From a checkpoint of a small model that answers yes/no questions on an image's attributes.
Training: soap at rate 0.0011, batches of 64.
Data: trained on regions of photos with short descriptions (Visual Genome), 101725 training examples, 3.9 epochs.
Rows from block 8 of the image encoder of a small model that answers yes/no questions on an image's attributes, named by matrix and row number. Rows with one number belong to one neuron. Each number is 500 + 40 x the weight over its row's rms, rounded and kept within 0 to 999. All counts start at 0. Numbers have three digits each.
After each neuron's rows are labels from the 100 images, of 14976, where the neuron reaches its highest value: "strongest on" is what is common among them; "place" is the part of the image that holds the peak. Only what is clearly more common there than usual is listed. The data: regions of photos with short descriptions (Visual Genome).
# fc1: MLP up (encoder.blocks.8.mlp.fc1.weight, 1280x320), inputs 80-159
# fc2: MLP down (encoder.blocks.8.mlp.fc2.weight, 320x1280, transposed), outputs 80-159

fc1.241:513541516499540454499577508513531497520530509538478513449509536545530531518498510583529506493531493508506524498535563551510497560566497481522492515599481496557562503484498459492521510530515482474512517468488515543529516542505580472517443486
fc2.241:477460564506527481499552506458539562502524532450526519471502504478507572507561476510453461476460475498509510572572487475497508560510532468528473416433471541592545463495507490549502531558564480541567440535513509547538497469518488526504421466
strongest on: text has "green"
place: bottom centre

fc1.282:462499507469536400484563515505513498528462511480570486532489555532437546518461539496547477455463537463551492453501582472445579516548468530510466504470512533553525506491529529487532502541539453475544553534534470493542481482491534445457431504
fc2.282:512416501467501469462558547486482524450547488501495560509468496469469546486442522618511457504532535487479495495511468490567516495484504481535504475512507528604521420475494498509447495523486448546527479555523583501464529433444572477537480497
strongest on: text has "green"
place: bottom centre

fc1.250:490474501487502448490592565491548538474503537520497485516488542535461542525554517387504428487456503521504517516545545451403478537518496529543501542472554537519550496476466532503539514472485479514545483492489521525484543513483507471467449490
fc2.250:508461501486447481479516482515570515525605468509520483480490523529549490447455505530457444457494404507404486434450474455570571515493434568500488448474491482510559491523483439514473520505503548552494508479497550467454494459488569497539525452
strongest on: text has "green"
place: bottom centre

fc1.458:645509563505517497479513500523502513508450451466470451538533556501472484519530488429517396517561488537505497484580572525489570417447446487467579456517494481549494407546420532606519625520521495540565555452452497435482505534512508536480483558
fc2.458:427520508497534481510450526450523560549454470533465490494474557496504501498431519451533413474489509505501529488522416558503402431448484523513400482508528528534467528463475596514506572507510466488505515497510492535523531529503459505504467553
strongest on: text has "man"
place: middle right; bottom right

fc1.451:470523431538482444534551500574506487533487536456496569537464532508480553578452542449502489433486463507543560478486537502530527519530490531415515498554559383544506476426440505530500494490475514522503471538453485500487545520537515627521435547
fc2.451:563484546535409538543436487534444525490519520466594508486507455467508490547471446422493610454505438596535449511486517460484548508519498549545498511450472493404499588467447429530474550468474519448443488500467511501423541555521481544505425532
strongest on: text has "sky"; text has "blue"
place: top right

fc1.292:604454467491471500470499457461484490497537507534475437473608532478587475538555527502617484460545486540554532479547554520484488504517580599497529499438504445559516538507561486599523560537518536574553456512470506617462525468525495504497488522
fc2.292:446487497471464504531468484461517481508507417509549486474588587487462456520506480418582498533536497475521535455529515546493556404483488471551506420489517625462544581479520530547457509496514494546464477532540528457490465509499470421490508398
strongest on: text has "man"
place: middle right; top right

fc1.585:562500459467515589533539441536480524579477458463532520499526471469458495521577505537491509520416485509442531419507496536524476482535490507502520431549585553499454436529461501535481490484523443584532494521574540563538491496509604529560450531
fc2.585:528558424519505559457475415452495543475526536505469500523403545474482474498481549551460524471490452576533559485498512508551509436523447482493461537550553432573535431479457510455559499506456572436527470479493472492488369475461537453562475474
strongest on: text has "sky"; text has "blue"
place: top left

fc1.215:513512494477515447462502569500556463551513582469544477506520504490547521489468505454508532502506451494535493460563580442416534497501493542486550546487591531489525511522516548478511534479537485534579593522499489536540483465548486504523519534
fc2.215:467491500494505451510550553466529499512580458495494541445471481529494547492457461573508460471499466472559514530511447474527467528558465453529397469513515501562562463510470490528425520568426523557476508572524590551440513499397540482520469428
strongest on: text has "green"; text has "tree"
place: bottom centre

fc1.219:560491493510554472513524506516514479546535499489538512494509530494478557513499478518519443463524484536506503465511602476468503474582462520457416549492506500582505475485507519524548493435505509516536521437498511590505476499448567480471423450
fc2.219:483460497469508446502531538496527529523591475491506544464478480513473554505442496566472502508523510522463505493528457443559549541519492492521455510525464562503504414490458422545414455590474532584480536561550563533458464429433510481519512441
strongest on: text has "green"
place: bottom centre

fc1.222:478466487544512495505458506511526449473472504505486484512539534495472479539550480494551539467504459508536499507560608551473532500471543389485464543511497457545551509493456496542547596478488541524460499539508535514471482467490498485502471490
fc2.222:474512518495441545501500482512493461509484527547495451545492444545463529511520559520549412453499475559469462506495508514537538427492498538525479472534531516415474526474496488446523533515500507442471551452461496451416545473560470489472538526
strongest on: text has "green"
place: top left

fc1.198:538447547520535566503542535475495473471538436509457530504517494505485539515456515447491519532613415518525499462521517522452505497504470424492583509480434520440525500499468506552518500507520566567508569373527501496500494478521503537503480524
fc2.198:492456447470509523504536533443486470471504496497530513477445502488494505501438477468499486513585517487459539485491456521495519413532571562509467510556459448495480514527471558469470592544508549529523480490541515486492526514446563452481448488
strongest on: text has "green"
place: bottom right

fc1.767:515446515512490532513528507490518511485562517482463520542501514480497552591442555431508507450556543556510524470554488538501531425490485453511507451437442482419532465471519463390560563473431561497571512488467483522496473480534467463476483544
fc2.767:453477458497474425522500534502474500539520489496594547491519542465492513528488505493488404496540500439462512434467497550530528434503557518552528487519512517476516532547510502475505480540501486440475561493497586456473547505469497440505524475
strongest on: text has "man"
place: top right