Rows from block 2 of the fusion encoder of a small model that answers yes/no questions on an image's attributes, named by matrix and row number. Rows with one number belong to one neuron. Each number is 128 + 32 x the weight over its row's rms, rounded and kept within 0 to 255. All counts start at 0. Numbers have three digits each. After the name is the row's rms in percent of the matrix's.
After each neuron's rows are labels from the 100 texts, of 14976, where the neuron reaches its highest value: "fires on" is the input token at the peak. Only what is clearly more common there than usual is listed. The data: regions of photos with short descriptions (Visual Genome).
# fc1: MLP up (fusion_encoder.blocks.2.mlp.fc1.weight, 768x192), inputs 0-191
# fc2: MLP down (fusion_encoder.blocks.2.mlp.fc2.weight, 192x768, transposed), outputs 0-191

fc1.202 083:158163109107118136147094152175139166156116174110090205109111114141156125145145103196078104145131115136068118108101088155132129110133141178141093089179083076113137111101131138126129080116131154075133085081126118108092116102141147178159135131159092085181095144115167139173164075114094145113120090160173184121132088099143122121154092127144208070215109169134183160129164115139150130198092091143137118133194158117160109145115109171163126119089166078095103096147130163139137123071134141162135128122101173103165130046161167116147109080164097140093094089140150094110063137077162076159
fc2.202 078:133094111129140144114124079144134123122146149120190083151076153117130130126126102084142156184135123101116113137139134129163135125130193144112124079171076132187071143178136147085136124123173201189180128089127118191168161169091124075187142073160181110106165146081110135089125168149168112091146103147177139177102148119166160140079151128219111161117158135148125126099181131162162135098159165122111170167105149164143178141159181125120134141173095193126222134117116137114110097113170168077123141127180120113094064149165154147138155111096189155140149051138117109144127144151147126158
fires on: "dark"; "white"; "blue"; "green"

fc1.685 076:159114178168154138116154142108193105151120086119096175116163136096120135170111132120130090107075075141126100119106217170107121119170151146164119193107166104098071206049092121188131180143169115123118122134102071095136070128110166146083185127102188139121120159117136148153111183138055150151129071149125130125135061178150103179135128141158116157066088113095116146069136163141146100149096077126093100107156126124141143130130164073138156146179129178170051130129108124152116121131124120132197100131094083165130126122121138123132118135105206109130093170145105063129146167144101130124
fc2.685 069:063130109143111198152093143136192106109104173120196119079101147154088150170136188145056103102055108162117181165109156123152100120076182091164081074100112135097164177139129111160097125158166117132159108065077126158135162152146046114101108086236085176067146108101154109100096129131145118116127097099133139107145195150148136125108089078140140148153133125157208163158115150141100107133190143141112123095117169138155134155118163149189135132121145126137140146130175083098117125102143109103115097169134113130118135139119184168144099180137103165155108146080142150166122128147128174110
fires on: "clouds"; "blue"; "sky"

fc1.765 075:132143202105075130152119153205142189092126127190156176105048126103152154101172105133146093143084084146140144109093180131106168135060066159157145162122099110184146096078107115128151175162086125134130199114140140186115091117138090159166137120192123134063175153069146175171131102178065160128076126159105109113079152148152166142183116114107161094127085094099138220114137077137165120156155140055137085155108093137120148135126127134089167138098120102138140122087132108182141154108111133191090103109083139110070116135113144111137151140149138152128118124156122113124146124142144160106
fc2.765 066:179150158192158126131111182138139117095091163032119141127113138165138146155091088129119179118077167130142176117154157151083107132140105138145096130108141061102112128162209139151156155167100152122140128122149128081115143091132131084175150068121125093124070104142134135070112145126166150049131087101150131115128127138140126137079157149176099060134164146119123111102069138098111142183071142176110118154196163104108130118143129115150108139065133047123127140167109171086145099105172105149177106142192142112144088089191104187082148141079141204139118078127123124105124090107095093151
fires on: "clouds"; "surfing"; "jeans"; "jacket"

fc1.617 113:102146158094116117153146155120148095233096159094117069130095165118178145133166151122071126157183075134078165092137117169162144168129080114126156103114139136131113095154135099121085066113155131080115138064090135138147091157134171062125125137135083136155148112053147108119142185144128124141114121050141165154120099141109131124132214107128112105122095144102104142174134152133097187223146134102127141133092036077118141124097115108189104138112145109134111124113107173153102140145143107127139193112134146059131153128133118067104123142119143133134161103149135076091075167070133147047
fc2.617 130:179127127144105148069139101081101117103094129136146057144079170113129130105136105129135119131121156117177157142178077093126205130174194140089163116155121075139160188068173129136143185184131105167154131078162119099148173145112145146112156009146173130179139111154094150153111126111126129156121084162145127170132144125059136121096111151165123106157118160183128116132098159096123106080110147156114105127143216178108159145145154115103126162108127192092203163107123146148113115070164135146164090137176148153150134116093156099116151078103099171085085093175144142119180130168133127127
fires on: "dark"; "white"; "large"; "blue"

fc1.355 075:159115085102092161156156230140107072128091131128081156097152116124139143068146091145107152100096159141118182188160144173108129188137106200119167089154112117165144096106100093125113165135134128127103143095135124139147101068151156137044156106102138110185105119101193158131174098085115103115128160161106174106169052097180189129125132107102159128157135159128132097093109129143118126165178174128141125185131139125155129138128131069127142112106153104171150091115097175103094115129164066162105121130169132107091122127177046144113195144159152133090176089183149117093139128086184082122
fc2.355 062:124162135114081096098129068121128106116178180094189016142120201152178148160144098044105109123120146120120107110101106110093124153102120156163135145116131143105107134117132090120165126113103062109128091170133152148132110191140119140176089105145112097120122126134101120071146162175101080111230115161133120123096143144128110150137147126154036091098116154130102143141105160160107144137116111151148094196144195125140149119098125088162128144106163143134188102140123151176138102119100110162182179181160074095134139079123115114213174113127130144163097098117126131128166124222136152154
fires on: "blue"; "white"; "black"; "dark"

fc1.371 076:104126097049087121143058125125174116130123110199187142116130122130178155146126114122101130151135156087106127101091111164116112200114080107130109183096135177106101083152134164184143087081098104120108141161140169132152189128190146155084146191137085162116076127118125084130159101138091096119136109050116141083158137059141105104112187124104070106152179109172060120145084137159185125159187146178094132150091102154068144171148140100083085130097159161191097120146123142070097130132078133125123088125152123174099113131155104070125114083109129113140157151124125113162081125107127143098
fc2.371 069:110152096097112167082144109130150082093098138089136068150091100161091095161102114053108073154104106107058181156137131104150132157143084148179144093190167048165128140087109133087170109163143105115119087112122107148164133115112132097116108153108061130067201120156131123122083178077154129142102096120164148155103135180137122156071062107076116147097110124194115109126118107135126062138134129129048152122122148132172107110165176044130138117074149129122178135068175104128173071066114125133123143113087103128145130117149141121129163134168169120200131105104128144125137145142173111136
fires on: "blue"; "green"; "red"; "plane"

fc1.480 071:100116096161113140143189159139081155193104120095160106052113067075123157082117117073157101130139141107125120151123142178092105129140136216084155134151115141140083140134101112119083112098091160088110113151146129148142142112141107150140201136122105139107054124097142180120146144156120164075181138119134138095067153109131102109121111116176106101180196137129155116118165156129197107173123089128131122127119115092118157091112091129109127126111059084124106116198169120096120103122146119197130138113176201180116145163095101160134130113084168069168167161187133150119158214080096138087
fc2.480 065:159152130098134119105147128091068089094100159110153115119118220162121126089132160080135063188171101104139138107106117145079189143118196088040082120124121114128085149109084131167098102096125156177111128099130166111136127109118138098058090126147137092075123189161127108106097077158140090160127120105148110161152058173156154140159136158165096125118150129146114129119156111101128228099157080183127128199138193147094129153153150110149123172157107150107125173096145119166086156110122161082137104067113087097163171120113102096093156093168125211100143117129129094128104134147149136159
fires on: "dark"; "white"; "red"; "large"

fc1.716 113:118164131103122129129175085107133144049104135099122220130149111121119078087157102123169140114118203158114148097132105164097112132054159103202105114127107145168113165121118095142160095141103084125145187177122133139060126084153156101079169195145136173111139095086151148164095123093116094153139073177144031128143132149122127122155139200127092109130137138061105118136163090098127182179142113156126151098093174099121110151161106166124167174119094175170127141121140196127101118117153124123144180079103097147140096130120142131123111084136122089089150077181110217144133111101110125114
fc2.716 112:135112141132120091090109127103152099065157149096119202159078129112141158184168177132118155152111114156127118035127127086138138108128091172075050139132118119108134103097166112113098145120145112153186165138151175125095157148131114121143164151128189122147109132162179097132089131065100087119010047133118108133122130179108100141140143150046098138144047052138108146168167096097130145147102179145120145130120105175092171179169132123107073140098129127102078155067130139079106150122157148158137112118175184096129138081110153100166157164095102133121130118133105127150135129101164118131
fires on: "clouds"; "pizza"

fc1.13 138:109080128127163101165078130109135113132161121114127231167154143135141155130159190147138106142165161187054083111139095126114138162086134097159101108131101133107119175104117119172146120113037088154127109115107150084124078151101134166119105130109136150111088139132188131070131112148134163155118153100153116101089133102139171117139141141182148100138101102092145140089128091137134149114103111111133158162166150210110126197125082151150041126090108068145168072081089034143118104106060116151133122104111138118112136106094111185156099196131124135117121067142058160118162138126059147110
fc2.13 092:109126152203170171125137085164155109176185123154191044132165141174158131145111125146119149146152163113127163101138132166102159116110179124107127081130162128122174105124124105116129139159186136105113135091105039152152120119112192150186089118188105092120117204145151074112111142151188093111172106146111116118152120088089127120054134130181167126139092118140162143135116158134090120121122165119132035132132137196108169154116126175111116181161217120141170113159131131126121109152116112124114107176160128150169137096162118180165155202136169126161115096125148111164170151179066147122
fires on: "blue"; "wearing"; "man"; "player"

fc1.696 088:129112142174113114136145186105129109140113149157092100116180129072088137111226147142136131221119097151136180101124109105149138098129082168114169157166146127144159136221113074147121108135122150128137146117060157179158112180117151118155163137115112107154122180162108108123146139136088116074172141145129148155089117152155105139122171133099103108113122132178144153110150234166118158195087159086129140117121000101127120122113132146182147091165111093146098116142075098059165111100116107143174149177190099113149106094148091121101139171112124147142140106143112130101100104113157087089
fc2.696 117:143145107145116124113125075152124106100128155170149063119111108047115144150136148057096097145136120100126136134091141105135128104105247134160123115135138130145102184072109089150136114164132132117119100122107102151146130153109128129112132045194127072143148126115148177132107150116143130095180093098143137177115143084143169184100111110212140152114168160170113118086112105099149087104099140146096114164142159098116175094095146101117101113057176161113186156095197098129107124067161083135149154077079145157096158157111146064140128075147172179114155066104104139082122133120196140090
fires on: "dark"; "white"; "black"

fc1.556 086:129078172089098137203135144121150093133151143156117158109134092141133148123051129182127144146109112156098139127090125123080144144151135146167101176156138051155109140183098123140154168140154126135127156185187167107115167131170122115097189179129134110068151135190139100124151170141157109074133088160111109081107149135117111117152097122116175145119110058111128093133135098137180101131149079154070107132149208174097110128145157122097140096142107068122131136113140120145096139131141150172081087138166196205062114091207184104166123154117058099087133140163111170127177129120076161106
fc2.556 065:120158103132156182109081111098105072132199146122115046172122131103103181121167165080118139171160165138161118077096095163112120099104142158183123153144202129116071166146122087059200123155116140141108034143157114124141096097179132163155114117126148092117141156099185136112138111147184151139126104116128139103153125091088113087077110178103082165116109141165181119151125137164147146116119102102102134126171143143136120165117126136149198130073151154062204167147167113131160091055084094150110133100163133128130116091150148098127141155103165095179153130182143145134139135105152192084
fires on: "clouds"; "sky"; "jeans"

fc1.3 079:130131179144064094080127186079092157138156132141082083070125098110157121095130160134125075110121136181135170181167111151125123147173098137065155095164124112098085178158179139123091160124134182080125178166103132123113131097080186099085120107144104108129115131116072149142149054119069134101115169078101118117153104120138081080168121125159108126184123166100123153125086148134129128191119125090197131087108065146114131162185106122132158160093050119107080164144157131072185098102158111173113109205087105156121122107089123116066172097104138128146121111112144100094110097141125098153
fc2.3 060:085125153082163120115108113158177132147160084107088110113197135118163153166175149088092152142103171132103143080060167164133143128128133135129185077148128107185127077119087118135147056123164107165143077181161121127147124159106172138141118021128206144106169184148152097136166098130111170119184174168140161148134122113150182128066142112155141147152138155146099095155118165151153118192041137165160065142112153105114141112117140159128140159162165153074215118096111129129122137157107134137122199136181137113135119140138168143156134087091182150118155140123140120128105113104191115121
fires on: "blue"; "white"

fc1.159 082:143117131135046137186127146077157131130076126156127159103183096076137145114147119148143161089136068072172151153106131147103107143115098091069134110113121160120180120146090071191128133102145154125177150175076139154141127115135121171140160121090176112085127097123088134150071159185115146152155133097170201133117074092126127182075139149058122081152124148142083134092220150147159112188093106110108141127102098154114175037153116132166122112104155101106200136148159159068174136113140142117168127154134069185141178145133173130119119112081147112150101115111109143154121083153160128126
fc2.159 057:099137091078115150131118151099152166192032106189116101127116127160222148115116109118070119124091111181063113107103171150073124138146127147154111142199068173077106129099116132142138077107131103150062134114090078134156118138090116094111178149151131118099207136196133157117124100133150124155104167142148118169147219143135135128146107138124097113137170177149126089126074046144136128116163153086086117126167122127120149093084105086098142123152155156061154134100123169082131065106083149143146142136125152130147123139111108132171169136121175167132099138061109149098176164152154129109
fires on: "clouds"; "racket"; "jacket"

fc1.131 102:080156097158101145090116128174121078103128173222148123117181170109135130104158102157088102124181132123111069071110140150149100205132162132141107143195129151102147113098122102068126115130115088151119092200124121133135135183110098211107133086117145120138081145142161137087123206088124127165118108149088136151171079101110174134124104102125143095049159110175086107134157159197127110202158166081111136185163147069115115132119122105108102115085119115167128068100166153136145131108138149146079112146131146085136113124107115107115148058171159127085124081139155192142114090148135117085
fc2.131 149:147153089102135183105116081144097111116049152144136046140102149069105111138155129045094108153118075101104169132121156151095112103125148146188163134150151133140109091109157102111123106125172140065152126098133110128154107177124142134090128098115220160126204109077123137119140182067115121122156135153161147146103145108156092183079148127170129179122194156151118163090133106140148103094095120169073132147163121109158207076116175098130081109085197181108183172120137112133122157101133098124107142153113102157062149119144082100112128120132124188146143117126102145129147159184197113102
fires on: "blue"; "red"; "green"; "yellow"

fc1.386 085:113140166071158127171101164110144120141150152114109132078149145067143117133109135146113152152166107124138137075053111126149125102141184180128106130131134147103076120172164088109147162101122195065108143086113152123106063121127167101138113177118117115118092131146153170142214105096108138163135079061171183132064116160189118120091102114073098090183122123154153179110153159146114117170102168171168128146118099129130080110100147106086157139190189120116082142106084167107118083139149089185164155176099116122138081093162178118070068154140156137085157149113081156135089141086157144112
fc2.386 091:130176116124087120090133068092119119125094139126157132161104142099139147079114167115105108154121085198148131161084140115103166133076155142137183134174069130148116148088108155103117144128094083161142042120121120151182115146079149091100175077126167093117150140149120145158162150113150120163137141146129112158111149167073141131111162113175185164114139176151072050109084147082125084152163125100094146163140162052160179148155144114091069126107135107110222203108125093122098129107149102113181152138122100116085122138110120095104163116120107186149154069137165123085089077134207110097
fires on: "dark"; "white"; "green"; "large"