Rows from block 6 of the image encoder of a small model that answers yes/no questions on an image's attributes, named by matrix and row number. Rows with one number belong to one neuron. Each number is 128 + 32 x the weight over its row's rms, rounded and kept within 0 to 255. All counts start at 0. Numbers have three digits each.
After each neuron's rows are labels from the 100 images, of 14976, where the neuron reaches its highest value: "top examples" is what is common among them. Only what is clearly more common there than usual is listed. The data: regions of photos with short descriptions (Visual Genome).
# fc1: MLP up (encoder.blocks.6.mlp.fc1.weight, 1280x320), inputs 0-159
# fc2: MLP down (encoder.blocks.6.mlp.fc2.weight, 320x1280, transposed), outputs 0-159

fc1.232:084108122147108093174102173157158119114104102078131069167118096170111065103142127150128143082182087168102162124156149131184117066068167139119125112072155079140147109143137090167105114130151143079120181119115100129084106125128147181092096136083156122154145149141130157109100110159131180105138107117164124128149106153154104166105110142082158109137144104140120142169181071188144108161144178153135150181131113178127146071092143143152165076138205158151127137114123112051083122154088130
fc2.232:103115138145135133154113129101133128087168121100106078038143065170142140122169197127134127144181057110162054128162161145128168173124121139101160161218129111118147118136155087095146110142146138098088122122112101148162063170170114123157145088089131143126122124119147144136076105112069139150095136165113098122108168094112127143132079100167128111132138146174108109142162200100150148144089131068214114178108180099144149115110143146118117121104194093110110123071175193173159126133059124
top examples: text has "grass"; text has "green"

fc1.251:198098187113171167135150081144140100115175076099128119129137127166128077100152135134130127113117103143123195134153173155148111142122138172126159157113188159191133085137141132054127118122155141164127145099148142082144047145148144159116123172244144200136127134161131115118167131173072145170117127141111203104151155166155119115156093185118134135118158109154121133103159083138117095141137114161146134114104190164072140113105174195108163131104076100082112098135118111070131067126088128
fc2.251:142100152117131141116107072097099207151126109120111173143088142099126141119099129172066074183135103137091134072122110131188104088119148111092164139133139160132136152147159135168208139097129150182102167147111064141132108096147120094161176070119141188129145125158097096160153109165136141090115100081089156138136126103084123151128171123099153143122129120195100125140060115096145104124078073142108088129160138179146191129071175177108104169124156118116160185123145142171121166116104132
top examples: text has "man"

fc1.52:120107150151071091078110127130107118162134139138135160135121125100144133180121139114086121166161113141152187159099113103142147054096112149127110106106181160165190149080067087075134152106121143200090191070160106121126143114139137076141133141150130135207168079100078138131116123178121137122122110143072085143144143111136104170126087139145073136124115121175095144155151125072122112092161066114127116153065086159115126115127090189152121126143091171162107136152090142129110151117110111
fc2.52:121103153149166200147120133183155141136115138122148079175108170115087141132164059142106183095120151119034120153088118127159113108089121114145113123125093158116142125124206182190044113088084131115121128085119110085148092119169165139152127091122176113113158122134165111155091113105179168037123109165097094110150101152142129145102136154131121159121129093118113173156096148182200084070149144171162175175100120147154159111139142103154136139076139118095070144111191161148161116137075183
top examples: text has "man"

fc1.110:163169106149188106157153083143073134141075134127092109162128143063119090122129130167172178090212195166077085133170028155122115093144106134153091052180131130122123119121175085068139122147115136124146096120139140108129104111110098154144124084134149140071115178092172114149135091121112157129157107149119110169139105142176128107185159142129082161167143086165151168085147111114151120138124150105140162077150147105104131165126146161081159212170132090173105123157149136103089126181165078
fc2.110:166137124133185119109190187166139120152134169192176122114145088152129106177093159197077083119148154154163159092145092149066160165166152147129123096085121119113088104108090094047162150024153082093145103079169144140123191126132106143094137173087112165086141154129140124094139125101100151146160135153164134086070080142157090120143110131099171134162166123118131131114191103128112191186158051153131155087126172087081183127111144097142116149116134124139138152169152138160090187107103122
top examples: text has "sky"; text has "blue"; text has "clouds"

fc1.205:142098102141093173148129050151135119124156092122120131072141141134146105096101152144120125091163093135127170196143060138137044154141146124106113051160153126142097120148096109133135145102175135127116129131106143183110081132142165152158129092071072129164120179173120209181120120163114112094058131112182215127165115166158096127157145142071133109150138154133121084111150099155165116122170141110101094186111161150169116142169186150143155115049164150123128093153141095085186133161150107
fc2.205:195081159118080164129074141083125149185119085081090168091106068139104181125113154096119170163176135156102130142147174072132159096074165076145111104112138119158122154137175140139101174095114132223145118128034168109084145105176110112124159117114166134145123125112086097153160128191119118133103117136109082131131155066115173129125076127105130138114094118143083103140106138111147146124116087156096110151140149128131187100188142134055090115103124087141139174094138109125108190128149185
top examples: text has "sky"; text has "white"; text has "clouds"

fc1.717:091155129120146136110133155150153077106132115100124122081123072099113110078096181152166106124147113150156115131100101127129091138134155155134089132150146078150126117108102114107208144128176155144150220150130156048135093126138164121135120117088159159164087151138107159129122119150211115146063130101149145190095116102103134194109125068133191107158116152126077094109232029144146148150096154090165135237135158099076092159124124144092160117074121123106161095094116112126212161112116165
fc2.717:109126139113088077116071152146136148087110116165123126142146066104117128066159106123113142131168043156064088159182134155090144082162111148096120125076143147123128063128100140066144158166148124124158110164086201118114132134103100147118180146158117133151108139141119128125094214100079120139075087124132161128097138115192150193120101126124164095154112144094154107126196143113099133069135208111136145061141154129129187146185111096127101089097062100133105106165184140169104119103170098
top examples: text has "horse"

fc1.135:114139157137087115119142161151109104124164132162122106130126166158094121109100166110114119121130166155125208193201178151157091118114163139120058117103150167124131126140134134091100121096153134129129166133142131151122080101145120174151123156141135154150118171161100150164084130142124106126156122087130156126171102122144099121114131167100197134131132134124085111089205080138101124116173132130117145181133140173095219148124142177148116077092139099141128134099125129087151137152141142
fc2.135:186118154122119135062103070123141128167119100122130145102113127132147148119133131096109181175143068112093052082153171110182228149061095116123080119153158093168145112167149134110086149146126096198132136158110123129103094132131115081149135121122165142165128164091112100120137126133074145158139128226092089086122149099244162171091111112101158121138138138072134062135147127129123225121154162122157062221090143102107191057178193061125112080125067124130106107138138141154135175132194219
top examples: text has "green"; text has "grass"

fc1.515:136098123118124111055129129138111134084135134145129188098150142133082074132063122139149119078187174157134189211122019172169065165166110133097140083075121098157132170151139111149144160103124123158110125159140210145122132161132176118135109102109081101157131120102136167123133135170169109128106138135196205143116113200080109106137116198078073081176152130139146076104139073169184115174095150119109123202131133117142086116142159177115156146112101130125107118135121092062155083155125108
fc2.515:166149153089118125171096160106118196179149108081083164092092111133111125144111172154097163131191101149083101075150131095101167062082163122151108130110144102136117102149207131170101155143118120181119143128058145122076104130135120119127134137057162151158141119112086120165174116161121114100082074132118059122104155113166184164152083115107131190089115128180067100143110101125146154120097079156098117123123094164090167152136169105123092127091143095137090173160179116145111147123102157
top examples: text has "sky"; text has "white"

fc1.249:164095155158126133150097142131129121103175146099138101143120072145113050104133134208119134159178136161128125149203115142137086155164129157114176072113086139139126118137098108169126063118140103125134148156019094121178102074133168098129086154138096089122106184157130157068137068181164145074078121136111178151039142096121137131094118131141180173122218125129106149156157105169168121136115169127105176196081154095190127088145151121174123119178105151066155160104183073102140144144101152
fc2.249:116130182102112121119148103117076138071150085167144136110125090118136143143118133144120130166141098168071045219138142097151076117157086167163193196168140087123104106136106188083241140160114125092105111084142091125140111116108137140175131110163120127123068099052098111111180126143082140109135087110112191126131122172098115154057129092082170121093119107132130046102158195081085162121159149136144134116138155130123185085141146065172112084139094096092098130106142180172153152157094116
top examples: text has "red"

fc1.167:163146137130166133099146136155112059160129143126111129088160137136073139111169152133147084122141068156174215135112178122152145102121160174095116099142145107087115168034123115086095181085149145138118095162125133124120089128072111090142140158128120164105116064174142187144119109127078084139158099133165105145133144133108120133103122145148149130094118099139205100068174090171166091086135067182130142142142161137096121211108219170139136113142147139120115153128113128086084114149165090
fc2.167:133149078139137117136125140140088168148127107163171121171178141128164133115119148117101088138138178118170178125072118089117110112092166134139120102088100134121159150116171097153122141085110118184126075069125117109185160149085116115166126127047132148153164128156163110074136113109144108106114140072158200098109098089081128115185150168133130135179130134170101178155140073124093093144088054182113136166139098135142186149068123136141117156093136158116127168111104191103079142118090139
top examples: text has "man"

fc1.190:148124141164095123215134158120104118127187088119119063086116050142126104074114171100157021161187101157141124162122156139139130114121143154135191148197146128133117095145114112133106139121140122144086155144144137121126084144152127124109134108144148114143127162129137096068115068205140142149091088097122217149107066149178124130134175135127178159162115114123136121145131105198178120092103122082142115140154163132093122090118131158175132107120160192151123075115101108118135114128103155
fc2.190:064166191119143112170134083097128151111093103153119135116059113125140143094152151149116155165135111168109045182113143110164184126124086086173141148168153114117068113118143134095174125162128095089129115156147141104146055157130122120118190094149102140093117106090188134193130176108116126158050137189102173148119141182088123139142137090086173140134088172148115151153171173126139178148216173156158109123052133101151184127161162098134053099151101110139092154157116126147100144126130178
top examples: text has "red"

fc1.208:128111144143142100193139095117125159143143124105114093102136091171131114112135167110149086124183092128131164106135051184156086180090141109178134072220144148099091132133095079051164137078142094130096156113087094091127081076161171122149140099123138141142130150124153158095139082142162116134075122107120152143167128154095119163127172156158153125167128125139124062137148036144224131138125199126175085165086124169141129135117131106101176108090132215156123109133143081134148118162091182
fc2.208:118131117140152131110129106109154171120128116114114126073092105177123150113143189144105154158154112150113095159118173094129149127158101116152169143142133100128135154095144122095206160176173108058161121122117146115094109161107141153124156084115105132101100124106162123173123145116077133173107100139102137143147126179169129144120071073118131164155118162148158047110173134105119184166158179124138095040073191098129171112200158059162081088168050110191117114140169132146167136109138109
top examples: text has "blue"; text has "sky"

fc1.751:131108129147141091131125127143167104103084126136163125163157101139121132116174165161100131161182067136113156137135184146161115054117154143131162119101118104089130105118138094114130042140161120106154195126094131136158119180122142138090097145100140118139143135096100168101098111145090123135117115102140149148174144118159114118117112098130135119126142096149146173110146052175107088162149098173128150110143114141161171084095103171108106088156176100107089156086126103079073090156130168
fc2.751:079139143105128162091115134094156122136156079127059120072117086153148174110193221124117170151167084085133102137153164098141179167134108114115100174121142140118145138080193079120093077153126070106107117109131111135144096182183107139118110116091115144114113169138132133155138118140050160170120124119109110148120139086131132126153068127163091152112123125121099127146105085054141120159151089114119076157131212131165138090170193067110124114078164086084078120137200174181156145145109193
top examples: text has "green"

fc1.691:159098113101091163060162113085107115124152125106136191049185181166073079091150185112140094095152179111124176188153096151128026117110148154109140078068149080175122150132109081149150113083165109137134143172147159076107130149108181150101111117154064123128097173145129169103082103103136145168111149151113166139130115182112144168116195129125108086154100126180156096135145054139155081116087123068095105144132172114143133173145225177138139097064104116115145128153147106062146115161148138
fc2.691:156110207076123088074079112083091230114144070149112179122125072082129113145070178106083150146117149147124129094173145102159158052077095110118108122109139138141156116098143139121121131142123159138132105130103156147108109093160079109113157100092155146149147143067137145116143169124106143086131113145110110144114158098192178133148101150093111182140093124142136059119124144135134137173083103208092124153136134160080136145172152105106092071141101108136013137157150158201140178134131175
top examples: text has "brown"

fc1.678:122095178146122106100128132153130161121137115101138170127106134076119073116107151203150097140155138126080133089133154136152125056106117132158155043129121081162144134052093088101161116115066155140125155141154135121117105129105135058142172068095086115105154092119156134131092102152109109115101123117125123212124115126022121141194157155121070081158122103125175135109115147153104148158215150167142120203145082086150122165106180222112122146125138175102077147145153126080133130180130133
fc2.678:112170122101110125120145116103191182168155130110110145108141090149107110134129164186113139091181111131141125132087143123098092085135173102172132123019158125113129156139174126119114091077083087145123127077100100102145170177127138142131166113078172137108091117120105106180135145124089189081091078159114106160207145119098179114132146174083115177104099108146108099153133125079214138124116119146073115084155159135128167141172137106083153104078196131130110150125175104203131154114120215
top examples: text has "man"

fc1.450:128095131136120107111142081157133115057146085092110174096173139123116137077148140109099097125130089118092158124114029137106106099079105080142142134175146164149182141142096074049145085073145106093110147102125128063146125111129118133100144093155147133158145142122141151163083081186135127152102138129103185131143092159114108103103083097186233116143113136063142141178136054122178156096154155157129103172106076137098124102093125073110136091083134142151097105124110100108121150113059154
fc2.450:143130194106107121109163068136124175062111120157122170069135116157116150099157150117101175120115129122104088164161079131206184131194106110128147130120143086147110144140094139103139142130170117083115077123111081118055067117129123096078128097127137134168096142158130117124134064101097136157177076216056112168135081160134151102135175097068141101148127145124123112127171139126152225161202150134150105098099131109141126121146161064134083077138093074153098093129167133144156141097122140
top examples: text has "blue"; text has "sky"